Rows from block 7 of a small image diffusion model, named by matrix and row number. Rows with one number belong to one neuron. Each number is 500 + 25 x the weight over its row's rms, rounded and kept within 0 to 999. All counts start at 0. Numbers have three digits each. After the name is the row's rms in percent of the matrix's.
After each neuron's rows are labels from the 100 images, of 14976 (inputs lightly noised), where the neuron reaches its highest value: "patch colour" is the nearest of a few named colours to the mean colour under the peak. Only what is clearly more common there than usual is listed. The data: crops of objects in photos (Visual Genome). In brackets: how many of the 100, against the usual share in percent.
# fc1: MLP up (model.blocks.7.mlp.fc1.weight, 1152x192), inputs 96-191
# fc2: MLP down (model.blocks.7.mlp.fc2.weight, 192x1152, transposed), outputs 96-191

fc1.216 103:485457463526467507493527477470485479536501490543462464522554469500468462493514510513472506455481461503488478468531480518541491505521513540515509494458513518479500516484501493507541477458501491503467429476478494553492458485545504477463488553471509545527539533518516514468494473506502516505
fc2.216 145:516507527508552490548461534522493479539508499437487508507501491523453523492494481483474458503462513532482455500510476537494506473492487504501478532538507500487453515551471460516469500520503517445558550479479488512522526539561460476499485537505531484464460489513518488493536485489488500474
patch colour: blue (36 vs 0.6)

fc1.725 054:438479559525518522470528490489494520484496493451546441490461491509479551510530476495465472499531509517514516489491483509494466508514526463474500486451481495492514560483511508481503507539532518476519496484487450465469515511504492501463511549478505495514467495520492488475510479487480484513
fc2.725 053:461538488511508467506456498511491511477527467506555545518497513501503450504495506503498522488527500474468474508462487545486517498519532443491523447531496462506502487511487478474484519487534488497494478482526550590532495491500492517496483533470508498482496479527495525460544485516473499523
patch colour: pink (38 vs 9.3)

fc1.296 059:465490537480525521498482497521486552509498486439444546554468460522504530503502492485528457490509499477489480498514517489484482520460459448499477509519494497488492515521505494476515502515525505526500531484516523496508492519500513467512492511524458516508505515526454506503455529457484491516
fc2.296 052:498534458522488465473502498524490540512483514507455476559500464476507484504487503508514520499537503525494525512524524491501493470448477453517529503520530495518496516445495503465489471513524507477524464513496476491487515512509502467497512497530440504510506504520540518527463552464500472501
patch colour: orange (26 vs 1.2)

fc1.632 047:425445507482522505528484491535494493505521454497502454480489501465494540502495477468541457499556485488485468528549543464487482477449498500466446508519516497523521483527522519504495532475488482494504510490476527529461490526526508457537522500536430504487459529498482517518490510531509527486
fc2.632 043:535520468508516476517520529525450501524478526499506552504498507535514491508502466543527498506516500469484529494489536442488496537430523505496558522522543536463496482481494482529504545505489472496497478485484474509540502523520488470533523512519429557486482492517511479494510544529495520502
patch colour: white (51 vs 5.3); pink (35 vs 9.3)

fc1.432 050:488510512474484514473435509472463498515508460454532518505485486543505502542496479505535462497521514492524474492444600445490478513530540484477512488497514480487491499474516504517496501474541526497528515486473499493553472521491552498495504512459495488487502492476475457507486492482520514482
fc2.432 048:521507459509521486529536478463501486518559508513538470554502506462510492457516528481523508511475500512488504492488584468499501470534534491509488487491511488509526495549507550517467486507537515517477494511497490516451544513495535488504485494455508478501507517474507537495489504486535532506
patch colour: orange (34 vs 1.2); red (29 vs 0.6)

fc1.312 049:451493519509524538502489500504518512486497515530510511521508484516481488516493477474541543526508508514463540477569481542507537468501457507509581548490514531501524499543537493496472471519498563508497494487526515532532505496521467467507471522517502485483529512559546432491510509482468496488
fc2.312 053:524519489527483482492508503526490477470496500523503472472502490462499506474518467525538451473514476490524499481490478527508482525477467481523420570514482420523463484498510505487519481508469518512513465514488497500481513475489480488506506501494496498483509503540457562480488478469496467475
patch colour: cyan (80 vs 0.9)

fc1.259 042:515484521474503496538518510498525514462541464517513518515492507499469487526518482530513474484495456482474493499493514502467472506513454487503501510514451519513489543503521531539451466476485530512525542527454515501517484506448504505479464492501495531527514531492569565527515484539547512510
fc2.259 048:469536518516527490515491511479549492458514494497494494484507483510504486499502506457510472488516501497483483537526502499506516511533421477521490529507442515481490529460512525544511468533490493499477495524509466520492544495448510497493548512510524496468497502496475451489518518519501527494
patch colour: black (41 vs 13.6)

fc1.487 081:497472458494513472476483494491513532542511502508503521485494461465513513521464569489499398487529509492536499537508507464520530497502487524490470523491515526499505468465483489478519503511513522489542510507506506534509505493499510496500513525498505503558522507470440505520483485526522501522
fc2.487 062:504426454496475481521500502492517519482495507542498494504488545498511495506516495496516499510477502487485499490443499514499506489481493503491500530500485602487494511521518471487515498502497500523483548482496503475490466504470483510502483507514509533477497483504511496507506502493484512484
patch colour: white (46 vs 5.3)

fc1.566 082:491542498500488497456506517484512410523493471452479464508494478525503523523549497476511502466518502499508489509526512488505534481490502477438531508479469485505486478499500492503517488521481513539522446472475425489489537496443518508465481487479473490444517472512527504543468475492488535475
fc2.566 078:565414545474509494496472525497506419522515499528507542508504475482481490450473504523512512521520493501488485491476532493520485483494497499479463441485487475490486496475522494518470549491476560508485494507501518515501468493513529519481448480494496493528499532512437488501456473504495555509
patch colour: green (33 vs 0.7)

fc1.651 115:509462481524479556495506498486504473488526478496501500495492439509464531537507480493520503510511492509519463506502502490483487507448517470432495485511513477506445511476518513466516476543501508516485462506457453483478489495487437504461474470494473495507482495494489507575462457471496483469
fc2.651 123:423498505508480550505499524504506555494499481465542500460498544485476479537527509488524465540502497493524510516466518494444497466508496497501498530441503513490515501460501491514486502505482490482497490450531567515524539450515507496489513544562516493530479501503486494505470537497530510504
patch colour: yellow (61 vs 0.4)

fc1.381 065:537532504469492493545520507490461503489513517507509462485494512493521450521472513481558387538556524516507438512453459510474469488490531501486488496533450483519492529520528495514517536509509489532516514531546519512514506520491515538529521496521505485510497486528531518501495483548472492459
fc2.381 075:355525508525527488503523500466472526511480540503465545490546493531521486505556493521511483493531494478512516479626465519492519535478500522501502514497433465498493505500484542506525493504511504474517517520514484505484534519501488511518493485492492528488491491527443504486528482541503484474
patch colour: black (55 vs 13.6)

fc1.449 050:503515513515475470496506498518477528502478504491510493487477470475496467487483534491497423533490478506487469496491568523495506524458532522476481512515488490523520515499502515510502526488511523507503482520476538480540485478513512495509518489513499514511488501438490515527510465467511497463
fc2.449 051:492491562471554507489522494511490508490444495524514502479529499526502474467525479508507509517500462483495542510510551468522488477494523555513521480487528513472496528512492549467527501506533509475521490515510416472460524488522496508529522499528526503487497510427494511525471502440513484498
patch colour: brown (70 vs 33.5)

fc1.609 074:516470476499542466494474491493528473531533522494492502513518514489486517483475542481500508506475533475507498507419515451470459529467513543556520493506500512521500473492457488491515520478502493516520528455484502526480481522456475497519467506508481446534487492510490491516492501526466536506
fc2.609 095:481530515479467494527485522495519494538439490512536515485494540484518566488488516475509476497479511537533461495497506457494489499473495535507500460499521544489487485495515494479502532526493531477456537459488499502520517514504469510530517521511502484490518483525515522524505514508513524520
patch colour: orange (29 vs 1.2)

fc1.171 075:556462518533467536493492529479512537488518498523504554595530506507494499501495515519519509539480498514493521475573529526494519504482502532494502494509527506524455489513509489486510436494517498500518434489501501478512497500494501515506522488497474514483513511512547484507542529502519490489
fc2.171 073:491561473491496491486519514477504511474496540480517465571468524499490478489527517481526479541481472514505511526530512500486499495479515503510529507449530482502501512497492543499475421515504526518475533499490475521491508493484524517509502486488449512537518511502424493509512528489538488494
patch colour: cyan (71 vs 0.9); green (26 vs 0.7)

fc1.640 155:479493509463538502551485508513503502441519524541509556505505525519479493523450505492533455458539444530487500499484528478506472465541558478496493520486497516480503505518513507523511462492507490525528526518513472488537481484493480546469477481461467527486479492514524491470423509478503502463
fc2.640 149:503467531449545518544481494488500489542523507520492522494518448507482482548466503482500501491484480542502500501569490513483463453441461505512484505497506503460518503493484495458519523504498506506465523485481492482515481497482512456519514555527532497499467490493523492511556489529514499534
patch colour: red (26 vs 0.6)

fc1.214 070:471448486460462511496487509474479505509534483515480511477472479517519538469495488479506429492541489506505483496534500515475509531448472461459517472506485522527548505556488516513528460510523526522483517486489563499525511486480502464506510537544522486477481511415568533485510492540502478497
fc2.214 074:570531540508521481486489527489478508509504471495483480498485519489463508522499513518519463479538487474493494510505510508484491458456490479488476603481503473491516479468496503509471448497521545463489481496519422512473480467476514473488520538533528479458492480442447483477528505519500465494
patch colour: yellow (26 vs 0.4)

fc1.538 083:515505476527505487499505514523439534511513508498486514479503402507464501519500503510514398493521512491501506494460515493449520469499547522460489486492515524523478514491457461483540545522558514522489494487469522525500494514487520488477546540479508508518444491498483483508461501534486496503
fc2.538 079:478521496483437517469449539524430540515450455496512482506519449492557515474493497461500492532485468462488491537564494498504457517485544549503546459499464498560509483483530516484466476503550505510536487501496480511486502482528498499477530511493508503497496497497477487534488510547522468527
patch colour: white (85 vs 5.3)

fc1.479 057:496544454491506513478484516481447512503515507508529539489485499393503501519481480487452473502499516495488516507482539554455503498458528494487521465484499514529516544471476481490514553500490503525521497481485505508509523501483513516504501528562549525517477505509465454514499449480512542517
fc2.479 053:508453556522481471495513503472447506514496487480529458512524524596509498501517485495479490516461504487494504496500532539498501519438536489496508486480504483502529516539495536486476535539473488496486508503506485489490477479484507509514528498553555552491482494489552524510511474482544543499
patch colour: pink (50 vs 9.3)

fc1.240 054:546529525437548534492502531521489475503503515505489543509512494425498510536486536511523484495521485493487491512499438501511482510488507521473473526513471501516510501504517517535497487482512502487508490489491492516526513515499512509503502523463518504525487520480460492489485482538513517481
fc2.240 049:499482472572458454482504526498486476505502479500490467520495490577504502478495527483512489507503500506510478512532451488520507505493517536511521468493482482494513508451500515549489457513514515518513529499491489498463513526524503512501505499457503515496500495476522499511475493533499523489
patch colour: brown (74 vs 33.5)

fc1.368 058:565540492484529497482472476509503476464494544519505519517526509552538525501506543540496481485485509483510521525458543509487502497511477543484519518463465477539506491510508513544500468514525487524516490490513519474498491488485499493504496525487509532477496478509532514543475457451488488529
fc2.368 056:517497531520480517533543446487505466437532466505503466510499505458443470496475554455501522509487492521516488511486547510504512513513474543496497438450429572460513495485511491536478481499534493488476498514499484527514493488496482505483482509485507511503514501506452488515475462461484472519
patch colour: green (34 vs 0.7)

fc1.285 053:509539488527480483489470518532497506443441504504499518499502485472478494502519483452522512490518488482525510501487512527500508506520471486490468512507503489513491533474483506497484532547528501505500493472483439511468500537522500550525513499471469508495490495579498521518472472505512542523
fc2.285 051:475457498457484495501545530529499517410502507496498471493500490516527497502501473552531506508534485499496525512524495539510501502527470486511518471511494538491493508523496506497495510465534503514482540486508538480515503528526505551512496519461483536520491508560485474506435488500503530511
patch colour: grey (60 vs 33.8)

fc1.215 058:477486481459487475517488529504520494519528495480481465510504505532561469516514515455476542479493499475486505523558495540505518485467501500534485463468495543453542483491501495485473475519518531493486532475515494536452454563508506554524471477477512479460500504481492481475516568539493532499
fc2.215 055:466473550540526518501529538534498480524458496498483528490515482479470504453488483523507460540483490490503516481529486519513485504475491512520522538476498504551491492499501491487497492496517524491507460501502501469535537562552517558525503510477511484558496495479505512494521571519523548521
patch colour: cyan (29 vs 0.9)

fc1.119 084:512485470506531505485531490509525492518504524505464521486471489503513503501476521496492518462455538526471538471489503459472494467524502532517497497497481496503534518522496516533500508501491544450532536504487484505504440459521465476496511480488490499471481480500545476470466556504476474528
fc2.119 115:492500527476477507454452520536487518539498489533500474486534546509521498511519486521488511484464488444507469487485519534502528544512505517450468515520465505552459511496486454533453509473491504517502468519503464482482524502497451525483513508507532509492508507518494504471501513486508514499
patch colour: red (46 vs 0.6)

fc1.650 052:521490513490469473538513521498477501490493462512483516478482499510517498447545483495474548531492516501475487526485480501516482520510501497500529496498521475500505467516501510518488514495532473501491514530536499494441534536519464473546505497464428470477473495487464447453515519494501512508
fc2.650 054:496500454495546522530498537486470481502456546479493461491498527487478497558481463544487489480535486490496540487493487493508501477510503524519477487524506582494515463521502534509486510502543459506512505472518496508535460536542477496523481502471442493546484499493528559407499499511494505502
patch colour: grey (61 vs 33.8); pink (28 vs 9.3)

fc1.16 041:452500482515487570477488507520520518484502464534551481507508499460499498489538480469470433508536512485514524482529476514474534482522536505468519581447543506505528536470521508496499501507512484508524490493498469474519506457485493479481494514487522500458489487529461570523511478504514506502
fc2.16 045:519496494472512442511505498540520494480502514471518509480472527531497493509495513515476538495507491499491524511404492493491498501504551521500486438487558511491485498500473495509506508525538460498463507482523513528490503457514479473472472524486519513523498481528544421511505468529485506500
patch colour: white (75 vs 5.3)

fc1.127 072:526594511513504529520477539504539500487499477502505501525459461443530524494518435516459445502523482493529514470439492519483523492456502493516530494531500478461488475528466513528515504496492520520505498517508485513498485484490496500493461465471471487471499458531491500517465503513476486504
fc2.127 071:601444457562515474512542500498524478459505490514516479517518504542479517514507490493480509463474523534533482470470476531486513498445492482479481513529501492483504516485485482527453505496514468467490526488487522490496525464515503499487464487484475513503498533502527510514507479493502480504
patch colour: orange (48 vs 1.2)

fc1.647 127:507527533499517476484472546503525509477510561517483529528483534520538503492520486507514497529454522516471442462513489519460523522500536526494497508532501486508467439508495458463476477491514506560532523519548512491496498489535485479506484495504494450485500525486530525487510454546525505531
fc2.647 147:487517485525504473495434459518476490496566528522491522477507491512515488467529518495478472508550503498506539459455504492543513533501498486534485470479525524493557477471477522537474527517489480556527517498486517470501494532458478518500481493497519545483457516520513519509517549493490494486
patch colour: pink (34 vs 9.3)

fc1.580 107:463520515468502480506501529525526542507435495496457489540521497498462541467475501530503504429481457515465470519529490456472516510464505522462495494526484512518489497448499529457483528492515510501511450500490485437498516481549530486493500519483497541538495543519514517499537459490530498540
fc2.580 179:518469484557514529523495548503527529510515481476461512538511495501531447538534501489457470521475508495503504448485458467464468525507512483429501563494470493488480508541523550470493524528514480493489555459474524558499470502537515478500497515501483503484541487530510501485509469480488531491
patch colour: orange (30 vs 1.2)

fc1.46 051:540460520507507517492460508486507495534500521491519491470490544468479443477464502506467533508502509498520501499495507503483485474561455505491497505486506515480512477443505476465479512475498482473514502483477500504562521541513476489469508519519576488506482501530470465487464474499506516482
fc2.46 049:501520472474498466497538514472506496577515494519532513475489491513482507500522491482488509485487488506517492489509497487478496499546487502518499471510482485531513481555504501472480516550495513481498519498507496514466469544548465480449501500523569503504477488514533506508463480500498532494
patch colour: pink (27 vs 9.3)

fc1.597 056:468542496483483539489498469497481483522516481499484474512514476492520488502496523496514461489475463489524544481458479463475513499478485422525462490509487501513548518510506510545515484537529473513462512510485512527441498520473487440469508515509514519498499511576511499455519540576488499495
fc2.597 051:452463492530531461512501454483460495539483503486477512531488511521503518515523531498515519476478507512519506494496472494471501495481510388505535495507468499467531485513515473546477506466503462503530491473526461498573490490442500451457502499514521518510500475555492517475521522564495499478
patch colour: orange (25 vs 1.2)

fc1.628 047:529454507486533560492516485484514512473450514483523539456513495585491506475522475526496463513546513491519525503495555500500474503482516491468488487520494504548517487491501489514495506492501486519495503461497464533515522489531511508484499508515536530469494479499452446496502487470499531523
fc2.628 046:491585510489461441473505464481482518488506502507509440475491479412512496517476473489508510483555496485505465488479548492513501497486537479488525481517512483485500483534514509519495505525529520472494506507521532496475471505524501534482505495513531517514496496497541538503496490468485521508
patch colour: pink (47 vs 9.3); white (27 vs 5.3)

fc1.391 049:512514527485497490521527457508494514493478496530532544512512519525478540482470499524532401505484477519467430490447497491509477507506494468463460489544503523467460459519502514469489502497514466524516481542509507475464508515489519532499516522516493490538505511512516539504510496532513469477
fc2.391 069:443529516539530504476472476503500526513504539471502442491496502475500497503530482480518457502501498531516492509550535480506501524525519477496538521505515491487501509517479558479560493531524514512519479491484475478539478532481516513513561513520490525432510499498525482493512494483534496496
patch colour: black (38 vs 13.6)

fc1.271 053:505516495518474475510517488479515478510480531519508527457507525504497493471493493462477486526507527475506483507518476533517478481486497527488477488502473528452457505483509508493503499512532530515516512479475451486475506530500484501504505506487540455496511478567517455486530503419516494484
fc2.271 054:491459536499510531491473509497514497525520489476488478458519505495503522541511496524508491514535502519489479474493475543517501514486484527495481535524495483516462504533507510490469520465536524496489531504480533494523515532536479491515517519490539459513504519553474533489501509402523503464
patch colour: blue (32 vs 0.6)

fc1.123 059:491493499541442510500492500491478471499508496508468481468539503485506482472469515466521426479486463494523482509471516523472473455504502472486524509516466506507494467524524499494489518512470495499520487500500542481522576457518496518517529517468489498516488520454504518516493544483493498535
fc2.123 054:482492482453561472489497513483476472498501507495439527487458513510510540515539511545498468495492493497491511508469520522479506544499521482501480500527452481492501481498521457484466494497479486509485510487484446532489441457545463501521492483451494493506486482455504485523490535490482501524
patch colour: orange (31 vs 1.2)

fc1.491 042:509545459505521494513524465508502518531480509495513531515510545513476498477526529482501475489491488484494516476526492541442514524529530522475501492468556521506511519497505457476524510535475531516521509477451489516494482504486508556471513514511491527520529471445505500522521539499477481536
fc2.491 045:490492529501467504470469477510483506547518483503477474485487498475511494515477556506506527482505472536482477506472490551478537487525515499514514476473532479524507525507525530487492492487467523495507529524509498455504541501522521545477504520497482504467513499464491486522516540502511488534
patch colour: cyan (61 vs 0.9)

fc1.465 056:539451539498480464498513584492482508489508519498533467492512505426528501514486481480503530483538470478502514495557550529469469464495507521488546501542516468507471484514501491532497516489530515493506493482462482495465491491488500499479510537511486482499500516467500473548502508521490481455
fc2.465 052:520598458512526524472501585479478503498533472499523527478476503564500475476495494534515454504527500516523492492557546517501507533500516513489449510494527463500504517504505520537471548486501528500510499514483516492534535480470504496492484508500483481505505511455496528512488516495498496457
patch colour: green (30 vs 0.7); cyan (29 vs 0.9)

fc1.610 079:526504523457473465522509491477499496523500541545537493516502514483484491485497502490481469477507541503515500496467528511489480462537456426513476493487514493482516518495486513530521530489500495495511526494504532470489507484499474464507481540520483487524498484502469484500474538493487514522
fc2.610 072:443473469497505541473477506493495501515496500448517493544497529510477460511516505507512517529477504494507491479490518505472480546519451428517511494502541503545494523525510555534481515512510503508494525509532461527512515498524471473499461507526469500477513510497496501487473531483520529492
patch colour: purple (30 vs 0.1)

fc1.183 107:473511502513507472469481509506527515473500471504494488499502466530472516482458490514530390475456441471514476493498493481491512483530479498543464526480495473465462468475436479455507488516470524491489422507480504510499513490486496493489490409495532504455489488521494485483463492485485500485
fc2.183 105:578458486508466533509525475525521494464493501504505500489469474488512490516532508496535531492439523502533501513450499494501498517569443475546521479514523519508561478511476441504474487465488521483498510508479488481501503495465466524500499466512518518478515494516540537444493480483507503476
patch colour: yellow (53 vs 0.4)

fc1.409 052:515520494508501450514500522514515505502510513521525542537504500463544496548480485508504505502546501500531531498528494507516513452488478510523483494473495511484503473511507514495478495517470487509474461487543486486591529515490514490556488489377507453455537513503467459525496512520478511492
fc2.409 051:501500494497503557516494491515544497486526501472492452513506517536481516457511486506518497508490508485520502493466486498498487521476437499500502483488514511505495496491490496486480526499459468482498536499505514499402485535497518468550491489385510456549529502516533529521510474507505534474
patch colour: green (29 vs 0.7)

fc1.418 075:458521504445483478509497492498498513499501485511505514528478481476490492455525480500481418514499500475517489517480522525473520503489494489487478485493470490506510530531444487505487502473521468518469423542470482512474444521479462423519491469501516496456516486512485499545501492542547486496
fc2.418 069:521480465541481471473505486504475502492419495487545482514503456526497464531536480502497525481476515510530500495489527532528479489479516458468514505484465465486501490456464509481468503512543475471515479498513477505497551498503451457524522496496515483498488479522503504488477498544530460468
patch colour: yellow (29 vs 0.4)

fc1.429 052:563537495486516469538543514486503528493493531490492492476515492474479500474485500489493548507510495520516489478490418468471499506457534526488530521507513495482504485493473497464496484532510486511497499510513469515487512521515507537526520471434515450525487508527444498531481483494485551489
fc2.429 056:512467517516480540512482508491494526480493475528485501456496491524489500525535516501499481524492485475518498488535422452507500501461543520504460477507513542512511493521485524487474479474523465493489502497528512511498492522513482520536496506446502474483498517499556509499481486487534555500
patch colour: blue (48 vs 0.6)

fc1.149 051:503465454530514493507496491486477484528498520476528508489475510493487498506507524528508459528470512486510465492498500498497466475463555446471488468519518541496514484479537505472490519502507507503488499461488536519550532535530520532514502493470511547493511506508508472527527537438509522493
fc2.149 048:473514564457486488473501518480475490549492498523496483526525491512526503467512499497506481484491492500501494502496496471478492520508546455483514495492519456509511525528506507473514460506507520516513503505507453486447480501546521521527488496455510520532496488493491522523514532414517536514
patch colour: brown (68 vs 33.5)

fc1.154 047:385504519516545502508470538501513506474507469507534523482501511484498521527510511474492507523517516507511531524559503511509487518485515510496506541494484546501513554534524495488498530506477514499499477522481553510522548507472515495475547534497527498518470504531511467495498486494494473490
fc2.154 047:553506444510495466492516531475493454462489498537536479487466489517481477471496557514474512479516489500499457499494509493528513469484535515481509564551467496514513492501499489509471511480488488511512515513529469475481478484527504496490495477487512517526462485536524529489506505509473476495
patch colour: yellow (47 vs 0.4); white (38 vs 5.3)

fc1.458 047:513487457474527498492489506495496512482507515526520466516494511536473449542514523476509411477554520489491526511520528453498478506532506466461502503469516549528571545509497491492511516521511521516510505458502495538474509503507493512485488527520486517480478506496478488481509500522491481480
fc2.458 058:498481514460409511483505523523505526536499465500503511522491503466504518498475520523481518529518522485485474519475516443502515493476521455525535521483448535519496538509484497491551492476539485528502524469513525500548488493499499493493490505510486521505473476504489480479537485531487461483
patch colour: white (93 vs 5.3)

fc1.505 088:449510496513543518505529464521519500491494489473477517462491526480516552503421498497468525443450518510485496536456495477512496490524507475517487508529483505516491484482522521500478530502541490445484463484535504502510474492513490487482485483496518499490487532483502532442449515504494504517
fc2.505 107:470546489477576453516488508498478465497469508435491505527485482497495534467498500503520457481511496492474520495582504500514479485511493584520506444518496472534504507546486477491491467529462562508528529519529520451491502535501491507518503465494492505499453495493484514509494505504487484512
patch colour: red (50 vs 0.6); orange (40 vs 1.2)